config.yaml
arch: "tdnn"
model: "self-supervised audio encoder (BEST-RQ)"
dataset: "synthesized solo parts of chorales (CocoChorales)"
train_examples: 39062
n_mels: 40
hop_length: 160
input: "mfcc"
win_length: 400
codebook_size: 1024
mask_prob: 0.05
norm: "groupnorm"
activation: "gelu"
weight_standardization: false
channel_attention: "eca"
depths: [12]
kernel_size: 3
stem: "single"
widths: [128]
init: "kaiming_normal"
optimizer: "muon"
muon_scale: "match_rms_adamw"
lr: 0.0025
momentum: 0.95
nesterov: true
orthogonalizer: "polar_express"
adamw_lr_other_params: 0.0012
steps: 40000
batch_size: 64
epochs: 65.5
lr_schedule: "cosine"
final_lr_fraction: 0
warmup_steps: 2000
weight_decay: 0.06
adamw_weight_decay_other_params: 0
Rows from block 6 of a small self-supervised audio encoder (BEST-RQ), named by matrix and row number. Each number is 128 + 24 x the weight over its row's rms, rounded and kept within 0 to 255. All counts start at 0.
After each channel's rows are labels from the 100 clips, of 14976, where the channel reaches its highest value: "responds to" is what is common among them. Only what is clearly more common there than usual is listed. The data: synthesized solo parts of chorales (CocoChorales).
# conv: width-3 conv (model.blocks.6.conv.weight, 128x128x3, each kernel summed), inputs 64-127

conv.110 [ 71 123 126 113 138 126 135 110 150 139  83 142 121 176 132 119 131 122 109 129 136 148 120 125  85 158 183 168 141 116 127 113 126 128 136 111 123 108 157 112  91 105  99 187 133 122 137 156 165 145 121 116 159 132  75 116 131 138 159 125 130 126 143 109]
responds to: oboe; note A#4; note C#5; note C5

conv.62 [118 149 123 133 161 144 177 121 123 145  89 117 136  84 104  82 122 129 178 118 116  97 104 143 136 120 134 171 148 143 127 130  59 116 100 140 127 121 172 130  96 129 139 114 154 140 133 142 107 135 179 164  85 127 117  97 108 143 168 109 172 136 136 131]
responds to: violin; note D5; note B4; note E5

conv.9 [118 112 106  77 120 130 167 112 123 145 118 110  76 129 169 122 176  81 119 132  98 131 157 150 150 140 112  77 100 121  74 132 136 180 168 146 142 125 125 139 106 112 129 127 129 150  99 130 147 120 147 120 128 164 129 101 152 155 129 129 148 146  95 152]
responds to: flute; note E5; note F#5

conv.41 [159 131 183 188 150 111 114 141 144 136 118 111 116 141 121  86 110 151 189 130 177 125 144 128 100 118 171 106 138  99 117 127 157 123 101 119 117 109  83 132  96 110  84 121 109 153  82 148 107 153  94 124 128 127 156 138 125 116 123 126 135 109 152  97]
responds to: double bass; note G3

conv.60 [115 111 117 120  76 125 130 143 127 144  97  95 141 105 160 140 109 106 105 110 134 112 119 110 116 103 152 121 156 139 143 110  97 150 155  98 112  84 146 146 105  89 118 184 139 149 103 113 144  97 160 119 110 140 150  99 135 118 124 125 175 135 123 132]
responds to: note D#4; viola

conv.14 [155 162 102 112 159 168 120 170 138 153 121 158  91 145 103 137 117 129 114 104  73 105 119  94 153 142 124 108 110 128 111 112 118  94 107 146 157 147  76 130 107 126  98  92 144 129 114 157 156 146 118  76 140 163 150 131 127 156 135 157 149 108 146 109]
responds to: horn; note A#4; note C5; note C#4

conv.77 [155 147 143 109 110 164 138 105 165 136  88 106 113 116 110 140 110 124 151 144 109 110 122  78 212 116 149 113 151 107  98 153 187 121 110 122 138 113 136  94 102 133 121 111 112  97 158 110 128 165 136 125 122 134 137 148 146 155 123  99 185 128 106 158]
responds to: clarinet; note D4; note C4

conv.24 [120 106 142 134  91 119 105 129 119  81 106 125 146 119 132 111 179 123 125  75 124  92 116 147 132 104 120 139 148 153 106 109 137 127 136 105 132 141 114 111 100 140  83  90 128 113  84 144 164 104  97 113 113 174 180  96 144 109 139 115  86 120 142 108]
responds to: note C#4; note G#3

conv.3 [128 142 136 142 132 146 135  59 131 142 105 179 146 105 104 123 134 130 111  89 101 133 103 194 133 122 130  79 122 114 122 128 123 132 114 127 114 139 114  83 135 111 138 141 106 140  88 165 167  96 112 121 104 134 137 121 132 141 111 151 165 148 118 135]
responds to: note C4; tuba; flute; note G#5

conv.50 [128 142 175 122 113 152 100 134 154 152  81 110 141 136 113 110 120 116 118  85 111 184 137 103 126 107 107 151 123 161 162 118 166 120 145 153 142  83 106 118 138  92 102 123 141 189 131 150 117 135 142 111 103 123 108  93 124 131 137 129 129 102 131 135]
responds to: note G#3; note A3; bassoon

conv.13 [ 87 154 110 108 101 171 154 151 130 137 126 123 106 121 141 143 151  85  94 160 117 101 171 167 103 121 114 174 161 135 126 177 193 112 120 146 149 126 128 156 125 120 123 132 139 118 125 164 150 194 131 133  95 161 138 134 103 109  93 144 140 165 102 119]
responds to: note F#5; oboe; note E5; note F5

conv.72 [166 146 119 125 103 151 144 155 116 141 114  78 122 119 120 105 157 135  76 124 116 109 137  60 114 113 127 130 174  87 141 115 125 114 116 133 112 163 163 137  87  93  91 131 109 135 100  86 142 123 138 128 144 140 109  68 126 138 156 136 154 105 143 111]
responds to: note C#4; note G4; viola

conv.53 [150 148 134 146 102 160 144 133  85 163 135  91 120 149 135 149 122  99 146 197 147 137 145 101 110 113 128 180 172  73 146 127 124  92  97 116 115 111 139 139 135 116 101 125 111 111 144 157 121 137 114 137 100 177 117 119 134  74 148 123 158 131 142 128]
responds to: cello

conv.67 [150 118 126 141 122 139 119 101 133 111  88 109 142  93 114 168 112 162 135 136 182  98  97 133 105 119 142 119 107  63  86 155 138 150 115 157 112 150 123 161 134 116 102 116 152 151 114 135 150 101 120 118 123 149 116 112 101 186 119 130 104 154 134 125]
responds to: double bass; note G#3; note A5

conv.61 [108  93 104 131 154  66 179 146 111 101 169 110 138 169 175 129 128 145 114 116 131  92 117  96 137 117 107 134 113 104 121 136 162 121 135 155 135 143 112  77 104  93 142 118 134 118 118 116 122 107 134 140 120 102 131 160 122 122 167 185 107 111 152 144]
responds to: note F#4; clarinet; note E4

conv.118 [155  86 139 100 130 135 146 154 148 127 171 105  90 130 105 128 163 139 134 143 106 131 105  97 149 107 160 146  92 107 105 169 180 147  78 143  89 144 116 107 122 117 115 125  98 115 101  82 145 113 154 137 160 130 106 168 136 152 146  96 105 122 129 159]
responds to: flute; note A5; note A#5; oboe

conv.36 [127 123  99 120 145 103 133 118 145  87 146 150 146 137 139 110 153 139 170  67  82 104 111 137  97 118 156 120 146 130  88 116 128 126 148 105 157  94 101 156 139 127 134 129 100 131 128 120  83 133 134  84 115 116 100 131 109 130 118 113  99 158 123  94]
responds to: oboe

conv.10 [ 97  90 120 115 150 112 136  97 141 110 117 141 109 137 103 112 142 136 121 135 120  96 129  79 128 162 170 166 121  78 134  97 107 137 104 110 114 125 143 110 129 129 140 113  70 114 107 123 128 133 143 113 130 112  94 121 163 158 166 101  92 157 112 124]
responds to: double bass

conv.112 [134 112 101 136 112 115 144 110 139 129 123  92 116 114 107 128 124 145 131 113 149 104 102 125 185 112 133 118 105 147 111  90 106 100 120 122  90 124 134 189 143 122 117 150 131 110  61 111 144  74 151 130 136 148 134 132 107 180 126 135 112 146 133 111]
responds to: note G#3; cello; note A#3

conv.38 [ 99 171 129 115 146 124 148 117 113 107  86 113 146 151 124 111 119 135 167 110 147  93 105 130 139 133  83 155  90 141 107 188 141 123 158 153 128 134  80 126 131 125 118 112 101 119 133 119  87  97 141 151 149 118 132 145 113 154 157 101 131 152 188 112]
responds to: clarinet; note F4; note F#4; horn

conv.116 [117 163  96  72 138  94 160 120 139 147 103 155 155 110  94 145 133 113 114 126  93 113 101 123 130 161 150 142 156 167 113  65 115 131 163 136 119 116 127 135 153 114 140 119 135 112 113 164  97 135 136 120 175 113 119 138  76 111 126 171 112 154 131 127]
responds to: oboe; note C5; note F5

conv.114 [142  88 194 125 136 116 121  96 114 123 121 122 126 119 142 168  95 161 138 136 152 113 110 120 147 124 135  87 131 130 110 137 159 158 137 106 137 139 152  85 108 103  96 145  98 120 125 129 133 168 163 128 189 125 127 143 159 121 122 150 137 113 144 143]
responds to: note G5; note D#4; clarinet; note F5

conv.115 [120 133 136 124 160  93  89 100 134 134  82 127 112 116 113 104 160 133 116 150 120  80 132 117 176 114 157  90 107 110 122 111  86 126 148 130 100 104 115 133 137  86 130 184 126 122 122 106 140 144 176 115 114 119 114 126 119 111 100 157 145 140 149  97]
responds to: oboe; note A4

conv.100 [120 151 125 121 130 145 164 129 147 120 116 110 107 105 104 127 163 124 159 134 118 116 172  82 146 152 137 134 142  99  75  85  98 132 107 153 144 104 136 119  94 134 119 116 128  98 133 138 152 165 185 127 141 121  82 101 172 119 147 123 170 124  89 123]
responds to: note F#5; note E5; trumpet; note G#5

conv.6 [155 132  74 127 117 135 146 133 122 128 114 112 107 150 132 118 127 132 136 109 124 132  78 143 154 149 130  84 148 104  83 117 124 126 121 140 154 124 156 125  90 139 169 176 157 104 142 139 149 146 129 108 146 109 104 107 137 135 181 133 172 138 134 119]
responds to: horn; tuba; note F3

conv.29 [139 131  96 114 127 126 114 161 157 123 105 134 122 140  79  90 136 133 148 165 102 118 103 128 118 108 125 137 132 143 131 156 170 138 177 149 116 105 206  92 127 118 129  78 125 108 118 166 132 162 119 111 130 113  78 117  92 198 113 126 134 158 172 145]
responds to: note F#4; saxophone; note E4; instrument: viola

conv.103 [145 112 153 137 163 121 102 123 158 115 167 115 167  88 119 136 112 129 132 130 102 132  81  94 161 135 146 130 112 140 129 118 171 105 124 151 115 141 151 112 114 137 129 136 202 152 132  98  91  58 170 142 101 117 167 118 124 121 175 103  81 137 150 132]
responds to: tuba; note A3; note G3

conv.58 [130 148 120  98 162 148 101 132 166 117 109 103 165 136  90 105 119 140 136 156 126 142 137 107 177 126 136 105  97 134 126 160 127 113 141 143 147 158 112 119 115  97  74 150 109 153 120 117 127  97 142 118 114 131 123 141 137 197 144 145 131  93 138 162]
responds to: trumpet; note G5; note D#5

conv.32 [120 153 125 121 169  98 131 131 107 118 143  97 107 107 120 143 127 143 121 131 109 119 140 134 118  93 130 112 160 130  81 133  83  99 122 137 181 162 104 113  87 141  81 113  89 137 137 132 116 149 119 104 163 140 124 134 111 113 159 128 137  89 148 136]
responds to: note F5; note D#5; note G5; trumpet

conv.45 [117 122 129 126 169 162 134  95 130 154 136 142  95 125 121  97 140 161 117 136 132 133 100 140 129 104 111 107 105  99 127 135 118 144 140 123 154  98 119  65 116 137 107 124 131  96 116 172 149 142 101 117 109 105 115 112 146 116 151 111 129 104 116 133]
responds to: violin; note E5; note D5; note D#5

conv.102 [172 133 120 130 114 114 122 146  92 108 110 143  95 145 116 134 128  89 148 130 148 122 127 137 126 153  84 113 111 109 117 106 100 164 118  86 110  85 166 171 111 113 127  86 113 111 126 144 123 134 137 160 174 132 153 151 145 117 144 134 113 116 127 114]
responds to: trombone; note G4; note F#4; note C#4

conv.125 [121 122 113 145 159 152 140 108 117 122  59 130 144 113 135 104 106 138 156 148 136  93 107 155 110 124 124 102 111  92 141 150 117 172 120  98 155 117 150 145 175 161 123  99 123 125 100 136 128 107 144 106 108 145 156 137 113 127 142 126 100 160 146 128]
responds to: note E5; violin; note D5

conv.121 [165 114 117 142  91 117 160 127 104 104 115 128 133 149 132 125 120  90 118 144 129 124  92  94 133 123 164 134 155 116 143  93 113 101 112 128 140 126 156  77 132 135 115 123 142 143 100 109 104 127 129 162 105 122 121 142 126 135 138 157 123 155 166 149]
responds to: note A#3; bassoon; note A3; note B3

conv.7 [ 95 137  91 141  58 145 150  84 111 137 120 129 113 122 135  96 114 113 159 103 110  97 131 115 141  86 113 124 132 114 100 143 174 137 141 141  98 132 129 111 133 118 144 125 107  90 100 109 166 115  99 159 116 147 122 110 156 160 130 126 148 143 158 101]
responds to: note A5; flute; note G5; note A#5

conv.4 [148 100 118 168 156 105 161 105 117 111 133 118 159 110 129 139 108 140 123 111 141 131 118 134 101 127 143 138 134 148 123 127  97 127  72 143 147 108  55 107 134 131 140 134 127 139 122 135 112 153 122 128  94 135 147 161 151 121 151 116 109 155 107 106]
responds to: tuba; note A3; violin; note F5

conv.119 [170 115 121 145 141 111  87 125  99 142 123 127 163 126  84  89 163  98 196  98 155 111 126 119 121  97 176 134 137 133 110 125 104 142 142 147 141 120 123 143 156 154 113 142 130 131 119 136 109 205 144 103 124  96 116 119 126 156 117 134 132 108 114 125]
responds to: note F#5; violin; note E5

conv.30 [147 118 101 168 157 130 109 109 159 115 127 183 131  88  71 136 120 137 128 148 188 119 155 130 152 114 166 128 154 122 142 109 104 140 154  96 142 117 132 155 128 126 123  75  96 131 145 140  97  90 155 104 133 161 118 101 141  95 115  85 154 112 134 145]
responds to: note C#4; bassoon; instrument: violin; note D5

conv.71 [125 141 115 117 134 181 169 139 135 119 125 184 120 128 170 162 109 143 105 100 112 157 104 128 117 135 133 141 120 106 135  95 114 118 147 107 159 110 132  59 132 110 154 141 143  87 138 109 147 107  99 113 124 135 145 107 111 126 119 120 125 109 158  92]
responds to: note F5; violin; note E5; note D5

conv.86 [107 117 109 115 146 122 145  92 121 153  93 121 142 131 164  83  77 124 171 158 131 138 136 117  89 148 130  97 149 127 150 132 164 158 148 102 155 135  97 111 113 109 124 105 112 130  99 170 120  88 104 112 128 162 139 117 115 128 133 104 107  78 122  85]
responds to: viola; note F#4; note F4; instrument: cello

conv.79 [120 154 110 157 157 168 139 143 106 155 159 140 128 134 116 140 132 134 127 116 104 112 151 137  94 111 144  99 136 129 107 122 107 112  90  96  83 135 100 142  96 122 155 118 110 119 119  88 169 111  80  99 158 149 119 138 157  90 133  78 125 147 128 144]
responds to: note G#5; violin; note F#5; note F5

conv.70 [115 117 177 148 100 117 101 149 130 149  79 142 139 142 133 111  94 142  90  95 163 134  78 133 162 102 133 121 151 139 132 111 137 150 126 130 113 145 122 119 129 167  93 162 122 160  95 169 102 137 117  79 106 116 111 145 135 136 107 141 125  99 115 143]
responds to: note D#4

conv.124 [108 154 132 133  72 118 112 127 154 134 137 111 114  85 125 116 112 140 130  97 120 127 147 141 187  96 133 143 157 129  80 101  98 118 111 130 123 125  92  97 113 145 111  76 165 159 150 113 132 137 109  92  94 138 150 139 142  95 113 102 174 120 107 138]
responds to: trumpet; note D#5; note F5; note C#5

conv.73 [100  97 145 155 121 151 163 101 140 138 152 157 150 110 127 123 140 173 154 120 173 122 135 118  66 112 117  98 114 126 119 124  97  99 105 138 127 144 139 107 121 131 112 139 153 149 152 113 116 113 106 162 138 143  84 129 194 122 146 121  92 153 100  87]
responds to: tuba; note A3; note B3; note G3

conv.74 [116  93  85 137 109 116 109 170 172 132 140 121 141 113 120 133 112 102 123 130 105  97 110 102 114 118 173 105 109 115 113 105 171 144 140 138 128 130 136 147  80 142 111 104 110 118 102 120 155  99 131 124 121 144 114 115 133 103  98 134 105  96 141 143]
responds to: viola; note E4; note F#4

conv.22 [136 153 156 132  98 109 159 146  88 102 161 142 105 138  99 133 119 126 103 141 113 105 103 153 106 129 220 117 151 145 121  85 115 117 106 112 141 166  93 111 109 119 139 163 101 145 101 134 140 132 104 108 108 118 116 144 113 122 151 132 147 130 198 136]
responds to: viola; note D4; note E4; note C4

conv.11 [120  99 142 101 134 187  85 105 153 125 121 143 126 123 133 170 147  91 134 125 131 124 105 183 137 116 148  93 115 135 108  85 107 123 131  93 116 128 135 102 101 155 157 141 143 139 122 177 161 127 119 128 190 127 112 139 186 136  63 131 113 149 104 141]
responds to: note E5; violin; note F#5; note D5

conv.87 [130 132 141 114 119  89 138 158 125 113 211 126 121 136 146 111 117 146 142 166 123 155 139 128 126 120 129 119 151 116 131 161 128 135 103 142 108 122 128 145 136  99 191 101 153 104  91 110  90 135 146  79 152 112 198  71  89 149 144  61  97 119 111 112]
responds to: clarinet; note E4; note F#4; note C4

conv.57 [113 195 153 102 105 150 136 145 117 129 126 133 162 160 123 114 149 126 104  99 164 112 198 112 103 118 136 126 149 130 128 100 100 124  97 124  86 143  83 143 134 150 141 172  99 128 111 127 155 153 113 109 126  97 129 147 129 146 141 168 116 129 130 107]
responds to: trumpet; note F5; note G5

conv.43 [100  88 157 132 108 145 177 127 165 147  88 132 123 152 104 116 142 106 156 150  97 162 119 101 113 137 136 147  85 162 151 111 152 139  73 128 136 112 105 164 134 138  97  76 142 153  98 141 161 125 112 147 141 150 115 129 131 119 151 118 115 117 136 116]
responds to: viola; note E4; note A#4

conv.8 [116 162 153 108 113 134 122 188 153 132 116 109 128 187 138 116  91 113 145 119 148 123 130 158 119  68 108 109 116 163 155 172 161 136 130 137 136 113 136  96 141 117 154 135 115 123 125 121 133 131  89 120 145 123 105 170 131 129 114 118 124 104 122 120]
responds to: clarinet; note D#4; note D4; note C#4

conv.55 [ 88 121 127 124 163 141 124  89 121 136 129 104 138  76 149 122 126 172 127 176 136 116 131 105 142 147 101 152  80 150  97 113 159 121 164  96 108 114 102 100 146 121 109  93 125 107 107 110 123 119 109  97 118 165 103 143  95 136 130 118  65 152 178 112]
responds to: note D#4; clarinet

conv.123 [137 108 137 162 167 115 157 143 120 143  89 111  99 154 123 159 117 126 136 103 134  93 149 112 138  89 153 145 103  97 118 150 112 123  83  97  98 130 108 119  72 101  96 144 115 112 125 135  77 124 107 109 107  92 102 104 109 142 105 109 147 115 102  88]
responds to: note A3; tuba; note G#3; note B3

conv.54 [137 120  98 113 189 109 129 128 153  83 153 165  92  83 144 150 131 151 127 134 153 138 107 120 159 156 159 133 110 114 137  79 133 128 105 154  97 180 103 121 152 128 170 150 151 102 148 112  98 107 127 170 137 104 153 109 102 121 131 102 133 147 141 117]
responds to: bassoon; note A#3; note A3

conv.98 [157 147 120 122 136 146 125 105 117 121 146 149 116 103  82 128  78 104 139 125  76 117 100 153 110 143 135 135 145  95  56 140 116 153 143 107 129 128 130 120 106 148 112 106 130 132 121 123  93  76 113 100 137 135 150 122 137 122  92 171 139 109 119 106]
responds to: clarinet

conv.65 [152 146 122 122 162 167 145 141 155 172 159 127 126 138 127 110 120 124 128 130 129 122 106  96 158 120  91 113 104 122 156 120 135 134 107  98 131 103 142 104 136 176  83 106 110 123  90 117 105 119 104 124 101  63 145 197 103 108 153 151 106 147 143 130]
responds to: note F#4; violin; note G#4; note F4

conv.101 [137 135 120 152 123 160 105 150 148 108 160 102 107 123 152 139 122 101 110 116 178 148 123 138 127 121 167 110 122 160 110 119 103  94  95 131 131 106 121  97 136 109 149 152 148 153  98 146  97  68 102 103 133 131 121 124 114 125 132 125 145 140 143  97]
responds to: viola; note F4; note D4; note D#4

conv.92 [ 87 133 158 137  86 104 132  88 141 127  92 114 157 140 127 112 135 137  93 128 186 143 138 135 148 129 195 122  87 117 125 103 159 144 116 131 156 111 122 114 142 108 128 181 115 124  99 112 138 101 120 140 136 144 132 114 116 102  95 116 126 157 106  59]
responds to: note A#3; cello

conv.33 [151 132 104 147 156 102 100 145 106  97 109 146 147 173 132 160 142 104 151 105 119 131 117 166 117 106 103 145 155 158 106 107 171 167 109 118 109 121 149 155  99 155 103 109 116 127  97 164 134 147 129 111 162 174 129 113 130 153 138 121 113 122 139 120]
responds to: note F#5; oboe; note F5; note G#5

conv.104 [142 129 107 122  70 102 175 154 130 108  78  90 149 141 113 149 125  89 130 194 111 108 148 140 123 104 147  88 110 137 128 173  85 142 148 120 185 119 128 144 146 124 107 124 142 147  95 104 140 136 130 134 154 131 135 169 113 129 121  99 145 164 116 124]
responds to: note F#4; trombone; note G5; instrument: trumpet

conv.88 [163 121 137 117 183 124  89 112 184 139  83 143 108 141 117 145  78 138 132 142 128 114 148  91 112 125 129 121  91 123 106 112 150 165 119 109 130 124 103 133 142 158 151  97 127 149 105 110  99 118 152 106 151  92  74 109 148  88 135 168 119 112 114 121]
responds to: clarinet

conv.80 [112 117 133 139 129 109 109 121 124 109 163 126  94  92  95 105 125 121 133  54 140 157  96 122 151 138 149 156 111 115 133 109 129 183 114 133 110 140 123  92  79 146 102 145 120 126 158 103 136 129 140 154 133 134 134 127 117 168  83 118 134 194  52 114]
responds to: cello; note A3

conv.126 [140 106 122 100 139 159 136  88 136 136 150 134 218  88 125 155 105  99 123 136 106 134 107  86 123 133 161 134 186 130 119 117  97 136 123 112 131 124 115 135 104 156 111 129 143 113  99 123 105 131 129 167 182  96 125 159 116  80 155 107 157 102 169 128]
responds to: bassoon; note D4; note C#4; note G#3

conv.111 [145 113 122 159 152 130 130 122 107 111 174 121 126 110 120 142 143 124 135 147 148 192 105 130 156 165 137 133 119 115 156 102 108 148 169 151 111 154 136  95 158  95 169 117 153  80 135 102 124 124 118 171 100 100 123 103 113  82  96 114 161 100 121 111]
responds to: clarinet; note A#3

conv.35 [115 124 124 127 150 107 156 108 126 139 110 117  99 108  92 146  87 165  93 160 102 127 134  84  93 108 140 142 139  83 122 129 157 122 124 132 149 114  93 113 104 119 125 161 125 143 107  80 111 106 104 116 137 101 120 137 101 128 182  97 122 124 108 116]
responds to: tuba; note E3

conv.48 [109 107 171 118 145 109 111 106  92 103 129 169 107 162 155 167 163 119 129 108 131 120  95  78 130 113 125 163  96  92 115 141 124 147  93 110 127 102 124 157 136 170 108 136 128 116 121 128 129 117 114  77 170 118 134 141  88 175 131  89 165 139 141 109]
responds to: trumpet; note G#5; note G5; note F5

conv.66 [122 104 168 142 144 113 141 119 125 131  70 153 151 115 104 147  82 127 182 119 116 128  94 117 126 145 123 189 139 106 115 117 128 133 148 161 135 119 114 122 138 135 139 120 126  99 136 147 138 121 163 117 125 111 119 144 160 142 150 105 133 116 118 140]
responds to: cello; note G#3; note F#5

conv.52 [167 109  69  79 121 145 151 113 113 109 112 152 164 120  93 105  93 102 158 125 151 117 118 123 142 103 132 159 122 180 120 137  90 131 157 143 141 122 133 133 168 167 132 168 159 152 133 143 114 150 121 121 133 101 118 152 165 146 168 114 157 150 115 159]
responds to: bassoon; note A#3; note A3; note C4

conv.0 [120 129 166 127 126 166 107 114  98  90 112  97 143 154 110 109 125 109 148 145 137 133 126 105 117 129 177 125 166  98 159 139 122 106 122 130 114 127 119 142  69 168 138 152 106 183  77 128 130 152 194  95 111 142  67 122 152 161 124  96 129 126  64 171]
responds to: bassoon

conv.81 [156 133 136 124 181 140 155 128 113  86 115 118 104 117 147 151  72 150 160 165 113 106 148 140 141 108 141 137 130 124 106 164 143 139  65 111 132 106 157 136  82 130 129 167 134 116 132 148  80 109 102 136 143 151 113 123 119  69 171  98 142 134  99 146]
responds to: cello; note C4; note A#3; note B3

conv.117 [138 125 145  92 104 142 107 127 159 181 134 145 132 152 125 172 139  97  94 112  96 144  77 138 163  85 139 136 158  86 122 113 133 136 126 146 163 126 126 103 124 112 116 112 108 102 130 153 160 155 103 135 127  92 117 166 133 157 142 134 147 151 120  92]
responds to: trombone; note E4; note D4

conv.34 [105 127 141 138 144 144 152 115 105 130 124 148 135 123  98 102  77 119 140 158 129 150 131  95 125 111 167 157 117 100 177 138 168 137 120 124 119  92  87  78 126 155  98 154 116 126 130 121 146 142 107 159 134 123  81 116 123 152  90 137 125 158 141 145]
responds to: oboe

conv.99 [ 99 158  86 112 152 141 160 131 149 136  96 177 111 138 116 154 138 101 133 150  94 132 154 100 140 141  96 110 126 135 128  83 171 123 144 131 144 118 157 172 116 146 141 100  98 108 109  91 117  98 140 148  88 105 132 119 149 141 128 141 120 141 100 134]
responds to: trumpet; note F5; note E5; note G5

conv.26 [138 123 108 127 113 134  85  92 124 123 129 163 104 145 140 150 147 149 131 113 138 132 156 112  87 140 141 148 120 116 135 109 133 125 125 100  78 110 112 111 111  87 113 110  89 152 171 139 133 131 142  94 152 142 152 116 150 122 184  90 130 107  97 105]
responds to: viola; note G#4; note F#4; note G4

conv.27 [ 86 124 107 120 123 125 153 102 114 150 110 106 143 130 144  82 119 107 150 163 120 101 128 109 137 116 105 146 157 134 108 116 111 120 111 131 103 117 166  97  71 116 103 147 131 141 148 156  95 138 102 103 121 135 109 124 130 116 131 106 130 106 107  94]
responds to: double bass

conv.40 [141 107 130 104 107 112 103 133 132  66 121 111 107 100 115 130 125 149 128 103 142 133 120 105 140 136 154 203 118 122 127 140 131 101 119 118 105 144  96 128 121  82 107 121  95 153 118 143  91 106 137 132 158 121 129 143 144  98 122 102 119 115 130 127]
responds to: oboe

conv.39 [165 132 142 123 108 116 151 126 160 105  95 129 126 132 136 134 104  85 118 161  72  95 131 131 121 147 134 100 105 123 109 112 128 152 121 112 102 191 150 122 107 152 158 151 162 144 122  95 123 117 117 123 181 120 165  92 155 156 121 145 131 136 139 136]
responds to: note C#4; trombone

conv.85 [120 112 118  73 119 129 134 134 138 116 133 148 102 141 139 125 111  94 118 158 138 138 123 105 128 152 119 107 139  72 130 104  60 189 132 110 104 128 135 108 135 133 112 109 118 116 103 168 111 171  98 130 162 124 113 174 135 154 101 137 133 121 136 148]
responds to: trombone; note E4; note F#4; note D4

conv.105 [158 153 124  69  87 121 141 141 127 131  84 120 144  69 108 112 136 121  95 133  92 141 110 118 151 137 138 123 110 131 101 130  90 135 131 142 123 128 116 142  93 108 155 124 119 128  86 100 115 164 155 127  64 110 137 133 115 115 152 108 141 126 154  86]
responds to: note F#5; flute; note E5; instrument: violin

conv.75 [128 182 134 134 139 155 115 102 119 134 121 123 123  88  92 139 132 139 128 101 146  89 132 141 154 111  80 162 151 110 127 128 100 139 106 153 162 106 113 148 140 139 144 110 101 135 169 170 138  94 141 102 121  89 153 111 159 159 123 111 161 151 103 154]
responds to: note C#4; bassoon; note C4

conv.106 [150 126 127  69 121 103 110  90 130  92 107 119 200 132 130 136 128 133 162  97 131 143 111 133  87 120 104  94 127 177 107 135 148 123 136 114 108 125 134 122 109 114 149 106 120 158 131 165  94 134 144 108 139  81 170 136 127 111 122 106 116 163 115 136]
responds to: bassoon; note G#3; note A3; clarinet