config.yaml
arch: "tdnn"
model: "self-supervised audio encoder (BEST-RQ)"
dataset: "synthesized solo parts of chorales (CocoChorales)"
train_examples: 39062
n_mels: 40
hop_length: 160
input: "mfcc"
win_length: 400
codebook_size: 1024
mask_prob: 0.05
norm: "groupnorm"
hidden_act: "gelu"
weight_standardization: false
channel_attention: "eca"
depths: [12]
kernel_size: 3
stem: "single"
widths: [128]
init: "kaiming_normal"
optimizer: "muon"
muon_scale: "match_rms_adamw"
learning_rate: 0.0025
momentum: 0.95
nesterov: true
orthogonalizer: "polar_express"
adamw_lr_other_params: 0.0012
max_steps: 40000
batch_size: 64
epochs: 65.5
lr_schedule: "cosine"
final_lr_fraction: 0
warmup_steps: 2000
weight_decay: 0.06
adamw_weight_decay_other_params: 0
Rows from block 9 of a small self-supervised audio encoder (BEST-RQ), named by matrix and row number. Each number is 128 + 24 x the weight over its row's rms, rounded and kept within 0 to 255. All counts start at 0. Numbers have three digits each. After the name is the row's rms in percent of the matrix's.
After each channel's rows are labels from the 100 clips, of 14976, where the channel reaches its highest value: "lies over" is the class under the peak; "strongest on" is what is common among them. Only what is clearly more common there than usual is listed. The data: synthesized solo parts of chorales (CocoChorales). In brackets: how many of the 100.
# conv: pointwise conv (model.blocks.9.conv.weight, 128x128x1), inputs 0-127

conv.116 105:116126127084152090136071133082114063130145137090140150135114122142167121151103145145123138116150115120145103111104112120120147109136119145135121120124116160120131109146136137176091139098081120132116111093113111101136146142134167151131156170128175167143108112144139138161125169127096142184105079121104130096099126097127160163172129111154163129138104130096108172126132143144156154099139
lies over: F5 (51); A#3 (25)
strongest on: violin (67); note F5 (55); note D#5 (34); note E5 (27)

conv.33 096:105147158097144086143155126103141142130115167115135095146114097148170122146114104121143151120138104109116118153117137131175158153120113114125115128128093118088145074189153136159142083122150126129140121146106119117147145145119080151130110157147154146096125160085098119116108106133108116123135115188135160094078172108092159156132099134125141135139168106133091152112154140128137100147083
lies over: silence (97)
strongest on: violin (60); note F5 (46); note D#5 (27)

conv.1 092:109133157140119092120113129134096111141146149166127126140106176103107113120081139142110129139128119087147132099143128163107112184136160137134117092123094125122109171131104127131085128176109100118126141179134125126150171125123088121069108136129146155144094157146119119094140106139117105128115137105123130137167143124124110158099102110122119087136102163151118158177100185165151093100102
lies over: G#3 (100)
strongest on: note G#3 (100); cello (100); note A#3 (69); note F#3 (44)

conv.105 102:115111119127100127148097098127104113099144163138139130118114132142127102125132132071147144157116103121143109113124123072105159122108102151145166176140126108083127145140161112102169122173131140129091136142108124183058132134126177129128082099130161094156124160089137086140121140160159113086128133111135086134133131143126116108122128128155119113158169145085134093089139139099128135128133
lies over: F#4 (42); C5 (26)
strongest on: violin (43); note F#4 (42); note C5 (33); clarinet (32)

conv.61 099:063145135114110134132163084133128106147112131101101124137168142092139137080164102074141144084143105171143133118182133085124115083172121127151111148105148099125101111126095120112148138139135084098123137110133105087134155113100126113119106147110140111092158134124125104102157092140148156170140155165093117133157129113115160178135119133146105124108133125110101152131108144113123129090121
lies over: C4 (70)
strongest on: note C4 (70); cello (64); note A#3 (39); note D4 (35)

conv.45 104:137136170105141142086170155150109120114136146084141134111096118090103179097104118111137103117124201164109135108142095111087114126117114106141145138113145127119142125091133161108123109149126097165167107175135141129153147144156107124166131112111147108108107132117110121099117097124142137162124073139157147100108098149126134159122117137087153111121116111137121121199154085128120136134088
lies over: silence (100)
strongest on: note D4 (43); viola (39); trombone (34); note F#4 (25)

conv.32 100:115082177106137114162104160104104120108122157137128142140134134144141106127134170124114116144140156138127125129165174126139104120166141119144103156124121111114135115108152097121122180185147162149135134124104170140095147125142109120129135139171116165147087095140096084125114127152137133070089137130128146116097168114146072137143165128156115143118120107132124099104125092129189104117081
lies over: silence (100)
strongest on: note D#4 (32); trombone (29)

conv.125 100:104144123109131174091127110130109135123115113134120110070119142140127087131140098075076124112130112143126149069148158137101145141139118123131099098151143156108124123144108169114171096188151120118141116125098141065098133137152136103137114124126117124058159131084114162120144127107137125137135116089110135124130156120111099152102146101101144151169120110155125155164145111111173136129158
lies over: E3 (72); F3 (26)
strongest on: cello (92); note E3 (73); note A3 (46); note F#3 (33)